{
  "model": "contrastive audio-text model",
  "dataset": "synthesized solo parts of chorales (CocoChorales)",
  "train_examples": 39062,
  "gain_aug_db": 6,
  "n_mels": 64,
  "hop_length": 320,
  "input": "log_mel",
  "spec_augment": true,
  "win_length": 512,
  "tokenizer": "word",
  "vocab_size": 56,
  "loss": "sigmoid",
  "embed_dim": 384,
  "encoder_arch": "convnext",
  "encoder_isotropic": true,
  "encoder_norm": "rmsnorm",
  "encoder_activation": "geglu",
  "encoder_mlp_ratio": 4,
  "encoder_inner_norm": false,
  "encoder_patch_size": [16, 8],
  "encoder_layers": 14,
  "encoder_width": 256,
  "encoder_kernel_size": 5,
  "text_encoder_causal": false,
  "text_encoder_width": 128,
  "text_encoder_layers": 8,
  "text_encoder_norm": "layernorm",
  "text_encoder_norm_position": "pre",
  "text_encoder_activation": "squared_relu",
  "text_encoder_mlp_ratio": 6,
  "text_encoder_head_dim": 64,
  "text_encoder_fused_qkv": true,
  "text_encoder_bias": "all",
  "text_encoder_qk_norm": false,
  "text_encoder_parallel_block": false,
  "text_encoder_inner_norm": false,
  "text_encoder_positions": "sincos",
  "init": "torch_default",
  "residual_init": "none",
  "optimizer": "soap",
  "beta2": 0.95,
  "lr": 0.0029,
  "beta1": 0.9,
  "shampoo_beta": 0.95,
  "eps": 1e-08,
  "precondition_frequency": 16,
  "max_precond_dim": 1024,
  "one_sided": false,
  "adamw_lr_other_params": 0.0022,
  "cautious_weight_decay": true,
  "steps": 6400,
  "batch_size": 256,
  "epochs": 41.9,
  "lr_schedule": "poly",
  "final_lr_fraction": 0.05,
  "warmup_steps": 120,
  "weight_decay": 0.1,
  "adamw_weight_decay_other_params": 0.05
}
Rows from block 4 of the text encoder of a small contrastive audio-text model, named by matrix and row number. Rows with one number belong to one neuron. Each number is 500 + 40 x the weight over its row's rms, rounded and kept within 0 to 999. All counts start at 0. Numbers have three digits each.
After each neuron's rows are labels from the 100 texts, of 14848, where the neuron reaches its highest value: "tokens" is the input token at the peak. Only what is clearly more common there than usual is listed. The data: synthesized solo parts of chorales (CocoChorales).
# fc1: MLP up (text_encoder.blocks.4.mlp.fc1.weight, 768x128), inputs 0-127
# fc2: MLP down (text_encoder.blocks.4.mlp.fc2.weight, 128x768, transposed), outputs 0-127

fc1.253:510490440486510429534557476499545507558537488526479562482467502504512511523510447496499527521477479542451517505549428543545546490481519498471529530492526483527550537508500503523427514549512559527433527586434557583433509464455464515500482499506505484474466368426507496513529491451461488579547514486437470511500552415554436465427430441552500535532453506488499511485468514486592535500490
fc2.253:464433481530499551436420563495583481442499529470467501445566470584501536503437515512481524456552533531553496504493543408473493524436556497588511491526466469486481507454486428554517517582487496493533514447496529482536532498506509469539445392558508541538488549527456517479539483575557502478521494445516472519524481558521491524499528507506496505585493536527490544578498501511536446547560
tokens: "g4"; "g5"

fc1.38:483564472476457504480521468501433507515440493499498523468524519484410487462524560539488479470528484490455534493544494423483510517587549519463511412505477465459509488397409613528507462533526481419507515519521530463481543497559504494554575475513512517597562559520491528468486466524469474472470457471519520488505477462471491502473554481563506487485534433469574565530419529482508505508429
fc2.38:424543500482460490561486531595490474480556485542510486557483507590554476531502521476453495554616503489547495599500442528539495533461568471564492473487582574476510523509552505524421451511452512527468445443477538494448465528475507504519451461522530523552533526546534457482500512486501465528487543450498462481463561475522489522509442489538438495494529450502502489513586461535495536408496
tokens: "b4"

fc1.540:552518588490513582507479517537479530443454477539510475394509510504556521581512499498507551459543512518534546512513450547499448484569537544490464427500508471515487457515531425528516550536505440508529475502444565508446552563463465526476525542455551471488554500503500554475508539456534500589528502466521478419519544551496477436596507513526505465549499455516464471473487525453543501601498
fc2.540:498525572520517498477416509473505462497486538459475433455532514448509436483501496478465442455464484444439439439480496481422473491522451455459533468529451444475422522490563556474426513498434440500453484461501423419482508430472425468518447454492491443487489514518470490446519409454493463427460467484535536475440445454488501485454468505440494491469500506531524495430505482484529457525460
tokens: ":"

fc1.572:491503480548543487456506438494531494476505465449469479524511583485520536537444406488543476461482553459511419508492453493560507471536529483512480467488460500462482544519485512550449520412489505444459429537514552579447556504485468466510491548519483448530464525546474454483399452455544433491464494475534562469514503488448532471521485528553448468515387404460500492468491560552533475468486
fc2.572:499507479467558570579445470498456544500495508530499511443475436505507463488561475434489519457500510538541509516480507522507487550507448520471479605488462496515505467503480522461557530553485474486424519535564468475584475514566450488571418520457439503500508455492542564539544523503406600475493515500509476489430574566534461528449509494471510497478494474594528559529472465527485484564524
tokens: "g4"

fc1.2:565437463506455455483473464482576512478512444517550467489569458580546498491528483469474468529542466414519469547450434559561497503531488510475420461473454505484476536562502520504488487483485510481500485499525506465494555507522445478520519390570529506532497491458529517389573442521529552489462468530520473542529514520467483529447538576474458536539472522487508509519447387488525494450560
fc2.2:532526544580505491528478522467448524532544505572511452561517473536513457503530551528508544424516460491478425516521497447461531463520498457520399504456527426490549482552420512405537489522515438525484524519443514448514501508504532420442487570524459467511491541537482552504480530444548432439476498434513527485533448484540548527519540498480423551489528537430509549515530535465440481525460
tokens: "f"

fc1.298:500494510524534518484493491464511550546507525559561494510494413539558537493460545508407541510508477523503474574442470600502485419553432453465502516502455512494520494512472556544524486444508548465482558520512558475452515495496589516526479500487447497521407509452507568526543541508525584517467473483504444452498491530512488480414433565438467516494529507585474443483512522467479446566462
fc2.298:502511475420430533459472491514483452525525488558564486484505439467508561543543499584552525500473480516492470432494534517547489458493573495547523512577491519471441471449541457511528532569516449474474541509575531488502503474462408492511433597511516438453494507530528499530512472480505544529504537477404471501524446457531533559435487432492514452501513578523504580479414508474510480461508
tokens: "d"

fc1.725:542450536501469475471543524539534442451472567512567468543506454509540497594489506482432558465479507516553471475383444545536504506497475449481466491518533543451458504448414468515487518470453489435446499465502504512459592500466489477525512514487468517464493529510512503553478450575550498494523476487442398524469538558477502550433474525427538477444446526497482489465496561469455567542513
fc2.725:530389522484536552474501523517462523461591470505534447467527479468509536593548503548521557409493554508531522511436545564527536510463466476517487508499516496494530443457472376518545585459493523511481529520465522533478431477450468482576483604485542484455452469469433551501553536487476522492531489481503421539457516495517510457476471469560516483495479502499504460502466505550444448516478
tokens: "d"

fc1.313:515534502459530478443461373450447477529473505537450531590529489519482436513553436503437499485468490520517500570472476485536518541486496521561526498402505528513467530481436522525535540498481460498482421523524492466445422527552472552463486484519447485536472495494491448543561495427532541535478511482498557474552507555565465492502571519527581535529573538497497455463518469521471448496579
fc2.313:437525463501427483540483548496484487470572533501520466485463556470534510530481544512443495459490543451470488503526488533471448506453472474515423476554515471504541509472502538493507540509485581614481543453437474438543478553448485400482539488475538575531481502544550472469494540496478584568516511494528484518490551452544447497484447523504461442459477526441466573508524580476564488431546
tokens: "d4"

fc1.692:545540620492570589488475513524481561435524530446476417413499503501520445546544500502491485498528480543522518492475453490495468508534511512462453483562548488493513464507570501483499526509465469535532439482487526494399512514472507555528549458486551436495558496497530556448546505510504488551472460426525490451552474534478489479580514536521511460525521486559490489405470563405537482551493
fc2.692:511572537515535560473503550499502535494504500546479505469497560445462534545487482515539539469486562490547517513488476467510486460578550447465480469472538491513473489484541507554514594522569558524488468542503524472448544535563556482548518554533569547523462519421481509454503531352487503528528532456540566469549540490487588503550507545489567527529520524519488492491537462445495575575501
tokens: ":"

fc1.758:520494449491444464502555473463515500551560507554452444469572529474543511451487521470474511436466537515488510459565482508517551548479554498416451460563561535487470530517535495577401533575529520462527492534475551483549473492513516474559486513488532509502429470536482493539519514515532458515499542489508554439500489504507470484625532544510440516514453555500536542546496603451516429442516
fc2.758:519433465546496432522543547533535482476477481461479474416497525540539477501465525488494476443462497550449577435512507470501444527477547475472545476511444489499510550494514490593440487513547507491463497521486604549513551402478546440521443452495506479461479574468476542462473583511524527496440512470540451550523554503439494468498442500495469503502458475531473553513636524471473525513488
tokens: "g4"

fc1.610:518453500453479488486469521513434476437528488489399396547493498503434495590642514523490445463523518510501533429460447442521438510474492531458433474552456460520487473479495466481508514511496470476513490442518500519409479472546556528486519426496574528479453484443488525430513496485487492460494476493490512431534496491458458429548528525494579555558489444499503490480543482459521472483498
fc2.610:414492547485626500504495539488480488486500523495487506448531548509533589491570510473566556544533576521492468529508464487479486557445537460535581456544452488511490510476509525537461536576483502491487414559504469556560562474541470592519527516518483484467590546549494487490558457500497518450465477514479492515467466583513474582505477486448469533528472539514524508455475536512463499557450
tokens: ":"

fc1.290:506483436527489486571429545451567537565511449494456535530552497507481478532479439513546472542544538496539412518450525532473529485481527500467503528489461475546458509487520509525499534509534495495411517553466555506512491542441488543493475514475567483559557554452524504496447487481601475536496503465514454513459556540489497469513498506466463468525523370512473501557385460529606475516527
fc2.290:491505456588576494622503528558531555468480539567499484478490502511448553483520533531611454518495511509543444556496432524444468480456495475472513506527518475511446484506463495562451514563462524475486461513472516480467457443465498524459455472501524592479485536476442441463492565570475537564498426493541438477510456509538506517506489520509421477514444490466503463433449489574492486524473
tokens: "g4"; "double"

fc1.609:540521519513500578516516407452568441528459541475468462517521526497528505495463501536452549468478480553543444544533497471533535475500454567505478458432538572525438472491433511494510463457534498449547566461453508416507475549531501516547525510412518554501536524567551502494471486431475510515542514500560448493474513510488459461528497571446523576601462470529479544497483517428483481472561
fc2.609:498415466572556444540530494436532476510497457493485582486545553514516565440567467488546516556497505530536449561543498475443506509449513475508478460482454481560485409560481517505499467472529504548584481468488497478510409498406428535484503459510537477440542434508509522492406450534403539505531552509539500476544488516543504502546539476433505510457510539477479499506479496468444527499495
tokens: "c4"

fc1.144:451480511523520494573544522524425551537483570551458531485561485475555474482549549516479439408523480539478528459486507520490457524423519555519483492562466500557517501524447500586489458532498477509525381556507596523479506491497582516451473490516460446484473514435583498543505478481521418535490453449513524503437418467477497510479485538556473498545448499483490490465520493520556538459486
fc2.144:554478506478457508476431478477560436564515443511486490474595541533503411485569506530527520463498515522528565510558453530456483510572543526437455501506548525483477530470579541515509477473489542460435575590514477482538507500521428481491523460480555503565553466528515554481513496419524489509482516509481490480494507450438557481497427514418488511486552555502525480452487405526436523519535
tokens: "f"

fc1.765:507483481496498490470490517493523472514484566563495532515501498565496530496456541521461475466521551491511564531530464471508517530522496561503543578487483496517479506588534517553518506563445493491422508471593472514512612476506563558581538512566560511512569489503437481511451513564562467527553509503453534456515494530500429537478496417412506524514500510569505468482464400507565566504483
fc2.765:505483461507529485513499435533514550544483436457546495510449474495550561507558495517513513506552450521513538532532551469484495494570548472505516504504547493515497463426420548531581505504556487525490578457543446531459486488488521565523459493459476419502484480353565502538528492574475554468462512519511487419542506475478536486593457535457548499489534467474532529504492486482446424431515
tokens: "g3"

fc1.606:541549541424509476505487472559480538616487504505525500452502539455476407538538428462500586469482529519511521428502517479496472524500514492538514537495501502498465443495457540494500451555527436466454462506576472484480514444548599443517523509490460439519442482422520498447539468448577471531537452496473464503481497476510450523523527513406471491462481490535544444565570540506449526475532
fc2.606:546455509555545505464447519515508562466454529472501502490496516510462571436483544509529401576472430547458524497426447455499526454486484459526481511511534554475463499467450483497568474416501553477600476499510509540476473486519452629512516451521454541415547457506496463489415505547487468475517486503461526503497591522467461546530543546545487524544483489479503509504496459475444519547528
tokens: "f"; "g3"

fc1.556:506543561511552519466531537413463445526483484550495473506561524538461515495533566527424442491565405450550510506543493496397508494537481507454522498499521450491530442451472535528440502541512521459494515480554538527421465476473508518453548500516510506521498523412515479431466473467504531534452462525500527548546505531510407486462519526467409467601520444528553468549528519465472474512466
fc2.556:493526500486441522498414451528520490459546548551532507516521456468531513527459443556476526473421629551523520480508500461466438493507459490512493510487469522556507477437513495481465498496475533529493500522546429498555526511492557516572527513508530402567502458577446517571480463494491530452578459511495449484486503456486527499507437446575594449488415537520492583488500468527494516529513
tokens: "g3"

fc1.440:476493525483430516518482446538465508559560556501543552493487492529460507509472487506440479464502486517533510507454540516529545521473491538447510582571516477557490475570486476487468552513485454419456534446468511465466556492487501443628540526497598471516518436502590512493513446517551549571503487460530523481497486469557455511508501486489491421450542545503523467570543448488423565527539
fc2.440:463431468445555487511543468462531509468447472538484489470390556457532521499419548478507532557517463471489499493469513464505452517559536564503506429512530558470534477523541558503474477548486523503504514551459511453402495574501498556495524465530403555514567468571452470482462516541527478505513510469524459541579498488514491509470554500538596535531544433499460467464521509498593494518480
tokens: "d4"

fc1.73:514482498444492399503540514499463554571504496522515511426564514505540488492476487572465514479492447546467505389489528522593505449497534493442504545442443500527522465464477500469452515462551466475474511497510486521430587461402514500472466509529596549513544498481512521465481448528485535464451432495458494513548484529488503436468463456494453486454475530435504443461542567520423460516507
fc2.73:442469515419518503546544444463436507543581517519520484507526513410531466503500490481451563529489525473527446501519433489445515550542472489488516416499594503497487532427561515442565516560535460470453480524401565425489485464522457514450536506557536442534510494490477513476454482450445428482460467492552488551524505511527533532486528431430520493479478454442521540530487504464460495480535
tokens: "b4"

fc1.323:512465462563497512479547505519538479503503447548450471450508469534534489524502480530467533481542564523545489446510578388435475535560448438460458491477443527579535530518442480456528540419451444439490441444463505497570493539462563461512505506552525503501480489503500441529423505601480564474513480517520537519436518539485526497507474492532465498506454565499472494481467571455562559499486
fc2.323:454473541574474549492463524506534518527459506562469446518469544508405571504515524547494544465591543497470545536516500511516551531479527537442491461464504486508487497573536435487498507472488444561495476537552469528499501479492425513483458477486581457463504554520535527458505575597474570565460492433507521526472413524453532489505408515503509541448482517500497417532470445468447457495500
tokens: "d"

fc1.731:571474504447495559519482562426536475401532557542478473489508511498555484453479475577574572438553506472545535453520514538502507503517491496529546505546525511479516555524448521523472493531551558516420418451534517411500497447531479521465495461500460466515512503420546489455513427520502596523459495516509475488512484517490432541463491502441498515448456490505563414487430446482512470490475
fc2.731:491542481538492524525544582516569460461470513523468521525500483577533501520540555477502520471476463496587534441583423521520515500510500523560574435500494484514477464561530492463537413473515581526515519509544500572477547432559520550496440495498454424451483552452465518510497475487550491453478522511480469526471492467501517429606489498490424569514528513442514562463554462469519463481509
tokens: "g3"

fc1.81:486580548389496533511501509428483517543535492511518559519489480488449444512494564513458471503499446538448507509469414522472477523427504493470511503443462516539511524487525490529557533538474539426514513501518438525489600499454547552443470532465521481548497483552556516518441468605452494393450460480534509409489452494487471488483555492476443469490447475515506432455543485510531494523530
fc2.81:480459540454428481552542495552526432460437471516475486474489500482532508563456473482510523441474502523503479504506499451472494520559493553502532491415535510506468536565458494416511435492593533429561534469459502439503528578539503504463485466464504422565495533491454479483548499504558496584483423545460450484526495482452530499482569463518539465521537485478446576521533552531421473514558
tokens: "b4"

fc1.443:500544569529543585520540504480413619494473522516464435435471474536505498494487539566526529485491389480498483531516499557525458458542545453457576495479482486546549481494533474577556482497479542528464543481450519449486526535419521535489555506559540587510457452496524540483524549494508523517465496468486525477501471482523505563491476560481488500512547464439481496459474417458570474462538
fc2.443:507460541544463425473487557542571429548531448505457500556535537418500440468456481511545472526497543600465457544501477506496479510489486484479425558469474528441418486461484512466512528468503530430489492508561528553459509444546448531449526486435512422551536482452494485503485463465535542513482511551510504540578511583513506464472466506526480502479489492479435478465466563587440523506445
tokens: ":"

fc1.10:504516528566521498570440479471443477520439539464523479519491445570513563477534544494492475427479557481480476479503521504503500538470468487494510479488476564488521506511440431520454448402441485467459443497537553453491595524565530543536537474429553538420458531489471519530493520441515452568507474523461480524518486506498460490497430520436500407538500435500515537577456468467521421514522
fc2.10:532506476469481520491505537480546455484441498507489528403537495472552520486522552524517526567406461550525503517524524508480503469525583511503510478454463460544514514520489504512539463501563510534544549496577501500538434474521487473468537461576598512512512524506538535521483451569444492497452529558543494548400458499522510598547471513496531596540496499535443454448492554539537469441422
tokens: "c4"

fc1.761:593472467532571509532539438454506518532476531467530525442501492500537544449466511563490574475465473540590441524509448510523492486504462581484450425479522524479429531569464500517414474445455483465505528449564487559549498547515481539498526491504526523486470558525526465478457529476518504536505535462549486499467451472455456434505515480426538532561487436536573569501530513473529423542493
fc2.761:560513436512465528545466463476467493467482481469476513495492540535525493470524477497545512519447485480449471530519502505529512527375502493530462468479528580497526442512504444486483437459443492464601467439474464386490513439459423449478484453541495582454478461511522588482529509500422487490462586566535465500520490520511580495539516516453506485518528535480386508511492496487517489471541
tokens: "c4"

fc1.479:469454496476495556560541560503490517560428499561525547470593450550488445540491457517418549456533538518533483439493407518428496421524519519488575538502482476540473462434499540530564496509418506482488481453529467526508433483510569562478534510413521457531526524430544517481488440547467504532555526541481499531529465569538479485520512476532485535562469510482527526555500464503483502500449
fc2.479:527427503481554468441469440496507468454532515504596500451409481603599516475523533451509568458521498557511536535540458536527476574529473471517615469426503466503546492485496554454491574522511535478497585481547462531510536465482458548484500470492524503524553494466526512499502520495517482496420411496496436431509451489487510505514473486466550494504501521454462461502482512581472518495535
tokens: "g3"

fc1.208:515498464549516517487534503473510487503445555519512503460549490483510482477493460512516563440523510573473478473495521508474494560471471490444507486511535502577518456425541510477443477486544482423500573473481546529585517524604449482480476495464547478496471570473572532527453503565437478409516448456535485422477444468462486413434489570456454468485406464500506473472480538517501569499522
fc2.208:422506583616450485455494525483512485518493473503496497556462511472463527529469498602449469477518556450437528504436504488500541544558490424447504446529518542538502440566484494541587500486542441511514479550473436513427530514495474443537502504468508501478505484527564423464477518471455513510468454470519477508553492503467499413531430503517441522455517534458538500564524582531539466496505
tokens: "d"

fc1.565:544447481469470494453524513564456541574521514500541492518521480526517475512463490473520429539522565485514561513476478547562456537479439507498548533495502484473485443459562557528524492499590478513513491480623572479464483513523509490538592479516381399514571565473507496457511507467530487507428490501540482529511490536483500515506533497447477547482582476474541404505518468532447531486526
fc2.565:501518465525497520544468563502494495492445575540457555430465485593545533484480623467501451504511480470527550397457462561520519400480541517537497469516459542486500488528494488475528555444470535497433478494534447580503458523539506549503510494447511485475521526482528541465495471492512537465441509509411449461493444484453474528538513567507529535458512563444499486563474496498502422544551
tokens: "g3"; "f"

fc1.293:514518499502498453532526617535477561481471523547468565442477481492520533550521490470504504472481519410452485526488514458492465553533494495504442556500514558523567494434517536513519481503427441462422433426489519546529475563559555497540424497475480514437483549443488471568491504518485527460505465558498514466410464599575496502472535538508518526517501512479509457532478437424491507451512
fc2.293:496466428537529496401549527516498480459473479580465515494541496530474534483481480562511554507513475508483549453493528553439465586478496544501499509457550518590524541515527477545475520418505440511483556527535551531483472485510504475465534490572527431502479500494504458460510538512383575485514484504501540486499524520525545459443493585494453559505446517508530413489444470390458498526538
tokens: "d"

fc1.370:542532612464440431456466500480436500522506471580536491525540511468464453551418577443445514529528521471510517517522410469540441494520580467456459458459497567522447458512469532474470492512504444525450520496554480539471531537495566494557524437485486461515572555510554466503526517567529510527473436549500483498498475546562467514492474541499444498418550470518502473516508508483479465435478
fc2.370:450538555501509509506560490548535455469469402539579515497475478504467480489460513440485486459484551530502505436507482515500510510440542489494469493491490486511561545420470522483510455488458548470542563452561523440492460548502509445418482470456535467563531553442424519467469525502483472487532447513456549490411443502527498462465540516528521479524515507461443548490626560579460500532553
tokens: "b4"

fc1.596:519432483537470506558491453470520511501484490520522469508523369489506473587513420491497555479507503384507472452500551548509471505566577466507476509558445508548457495524479540478505471537532481428573451488516496512521541534590477515483531498496566522515517493470525525422516530437505508483479541527440495500563551510529501593405513484513444474486457486527520484489391529481494525485492
fc2.596:461469480524477529454455455509506540544499432515548448491562493515503482406472451483508495503485430474400464497512513492493515436440500506553480443507442576543456428557521488524468491565515495501506524509415474569495495596507422454533486538511493532488509524497547515495442486482514397549514545456481476489489494572477531529480571578475480557494526430482502537515498474473543523533587
tokens: "f"

fc1.351:467453460432505422519459449488484540561478494477481509563526506504501544519498482475498435520515530429516495469478455461562567463419495449490472467562452473542449504481503583595509509502462508456503562511481557547516533522510522437565432534522502449412492488439464506502547474492578522545475488449556527515484555521476429450552487479533446471547473482501528558553523477498520496413475
fc2.351:511467487506477475536489528458558511565513555550528432488456539530463518510434402510520469534486478504536511553495520501528551461520502507561507537501498447516480460462546530561464529471531556562517532492387539530458484497527482504507485482511485508440399502548548452419438599500520498514545443496530516463458549550437501518431506523519397486533462439486518525548520553456490443474516
tokens: "g4"

fc1.538:588556549527481460500453462457521473477516508448480491490532446457460566477428583505523507502505523445631543494443498491506559442593605541480520524543495458503448536568477571511491518575478485483462514469533500427488465461474527480483573530489524492502531508418474477505474526502468518459535523527476516499485516516504477463515409480550533520519533467543549470491445467475473543459451
fc2.538:491511543436464463517542545469501512504486517491519438525548407456538554516497497486579410506496489545503584449500513500503469463530534582481497541496486433440460489470508582482491433576478513521516523501417464488461533498475592499406535477545563582526516537524489505554508478507503495479497445503499481578501480517459543431466487522529527481500444555540470486482471440492481561476415
tokens: "g3"

fc1.683:516550497470465488547568476520508516542519534546587449426602528513467464520474464547419474591455508517438499499453524506527490526513530526410466545452552528545502458504495538521519473486531504440526545477473444508504503505427496536536547490497497565545526570488505518463514457419505421483544436473460559438569467464478511469521504484569478496528503452468465492456514492533409534496538
fc2.683:470458545402476466556478475534447545429547533532478454527492518449562478558504478410495526442467516588523514483502468467490483489538433514554471508517533496449416579510507474451545502550483508483434435463485487459538500468583544454463520488442452429494447517547513503537448537531513542517463471457510465576541475546538551512512547469476513541455437527519464463549473524489533464481507
tokens: "b4"

fc1.36:547421541496539492557549522458436521476398531570531511481543451506491508542447540539504533441441443532445546531562448504491564491492495525448506488463526491547483487411556495500510554565477482504484487450476514557485519487509505478465462589468519472477442481484600534464532553479525487464478461541544514482490474514525449524434507447536526468492392512458528530549477526508563487451455
fc2.36:483474533578450505507534503477521499513501449564505478463506568543531555540472534476532513478562501538495471540497464451506585511505544493474518549466559474507518492504476469574514487476445540520537520471459439513466467515471524455566483518463552457529495571466484514546413507614516453483460478589548524439496549516462532467524427559419464443530458448484485484565423529515496526526564
tokens: "b4"

fc1.168:593483536568471486540442488537551574473592488450541488517493422553520485487475493546488439488516439491471506482376494497542404529475451482438516483515483472507484446524440501521458456442504481495478502561518476481481506428507537467474545455527482553486467459407485486477449463473563478487518498473482495439554555490506499549485469515560448504412474492586479507495435506508479478482511
fc2.168:473503461487489428447427581533540516488433485533550476533546490439553510543513445427476483527518498476559522440521561466458508545450507494427448527411560502560513495507475547545493464543505428504531492497437494443520426530522539520507531463490508493450586432510510530435439448446565452484494498468545489502495509496480544529516500506474456525527556549489464467592486507488502541506573
tokens: "violin"

fc1.35:514477501438511456454482499477506542489561534509542460549513511615453476368489553540490500477460495417480529504443530534487455507564429521475568484516459523477459485492500437610472496460503462512441476538492455491507519501481536545486506476492489503496556484439496586604459469556484458490485465451546532445522562526492452544498500537554499490506596451485483508477515462495458506508516
fc2.35:508525567506511470474444456467548491527536432551486447522439556434451507468439564554526512469485523503498530509490586517475523517592444472472476530521526560468488476566491499516473585506498501545477470503563449453498506578489478518428530509484558570505466493469477562573492499502505494479548492539536485478601547604479489546507563509486531555498531445484570510550529533491454531468506
tokens: "violin"

fc1.500:584529460459546496472528536495510493505535460471597474470484490496482471559495497490567542542535450572481454482451540591517487476504512515548460528474557486510550416509447543501491500493416458511552519471537466460532521447578504434463504442467483516483555518521594476505487460512512473479521445522497507529465467502465488437460493450455524507593443518493519533509452609491435566473523
fc2.500:442516459491493527497499563535557539434520503464483493448522481461513594508523535553472512490448536476468564443451586494520497490532488476496499523508465513549470507460503574534440510550604470493498473502393517515507559510565511526491508542543574481492551458537534458498536558512513529493499490492529530441525516574503500486493518569504527467527515519571432377450416477491492469445532
tokens: "d"

fc1.80:524482484565481499548503417415500531552478546459521475505486497481525534446539481533513435506513467456471465515545479490513444528501451562440452450531498548525544525586403489523505436420485452449520530528550481465493527586566534576512567512483501522471514525531610492496514523490518524488452559530498450438536532500491488456534463482471508485568483448518517518529476492497537411448555
fc2.80:546514490586505529471533461489493477550495399428539443440551565491565522473503437492556544505476452491526461494489487516452503491499481586538474428490425459458461549518535535475487542463503540465511480504541479460532466522488473513498530429510459499358495538543570564547479519569491530475458477510539454550435519493545474472533494527432498548495544481532477462527479519454559475483499
tokens: "c4"

fc1.743:566555534512482529504515546514493531550517500448485439467477524483544478542513456479503544494472473447544494485476480489512486438493478497475434466602530468488479519528559467534465539489471489511445497469465519474401522522503497537536500559465536548528551444467540577417559498414548442467493509479496510466593555449563523483605543482550500529598551514466485481550513498534567497523507
fc2.743:452472488458431485443449404553494521509490511491519483475476478457541561491504486552448522457535534579452540536520509494512456572497517474485516478506590467497513435482474510513466423546494530492563487543507493474498479521469479526441430401559503451449501420488451499513497552563456535556465419491516516502501434510509446433540443485414456449544514444458545540509490471484458484498486
tokens: ":"

fc1.371:523568578522510578469428519513550602479557518436499443425532491501555453519532406511455443469526461527524511437488459535468468484541559454423435474534508565448518440553522484493521497507453471521524458515488512483442497547457507498482561493517533508462478478513500565430560537514541570511491513409475514448553484489485511507556518559497462510524485519560499503465497557446483508481494
fc2.371:494494537496565479496522535524535476470474481494453500496491473499488492503425495493491579587464466486482433469511385518460517458523520469511461445498556405557473591496515471500435537468554479519472529474505545478436468508419469530478438476516527411519547500473476518534438520518449455544512486477544500468493496514528514398525525497474521557531567496495433514456583547433532444524536
tokens: ":"

fc1.150:530455447490489459555509493474548519475468458458521528453542480500527406577505491494459510473543523458524453460495516473527541493453529499539541483534489535449451534546465524568434603487441427514491491427472531563528549513500525501562502512463466468497502454464540465484527506521507485505425484499467481474536488582385469523409491536426437472548585502535479461476456476521474468509550
fc2.150:509474502575484509478559480487502479506426549437444465476501571475459518505506428463526433463561435497467490479484495454512420448457577521478473558456506470519497434453541531519455444473498542483505466484484530549479538510494494537446507494540486591480517548443509466540448542551457388474550500465543491490561464490567470527558447474446479543456492514449562546538507486522512512533435
tokens: "f"

fc1.121:525442448531519485438474481452537502491461494525487464497484525436506483471497505522530465506509415516489464495506338532506489551563481465544496484489494562473491415444478565461549474527487478499502476501458561469481433492467432568462529463555436435511546541494535463449457508538482527478501609540466532517507548524524567524458494448536534560518445569503456484512460542496494471474538
fc2.121:468496490551465497509484522533443457474499425451528549497479466634529444506532457440446530544488582468534530531504491470518433533488513461472457473432479531530497442580539487500504504419508534496460489463478514507459540515541492554480490550412538488473494476496460526499514509450525548618546515491489423518483503529552572452491549505510443490498567511404482502512482560552503516517531
tokens: "f"; "e5"; "c"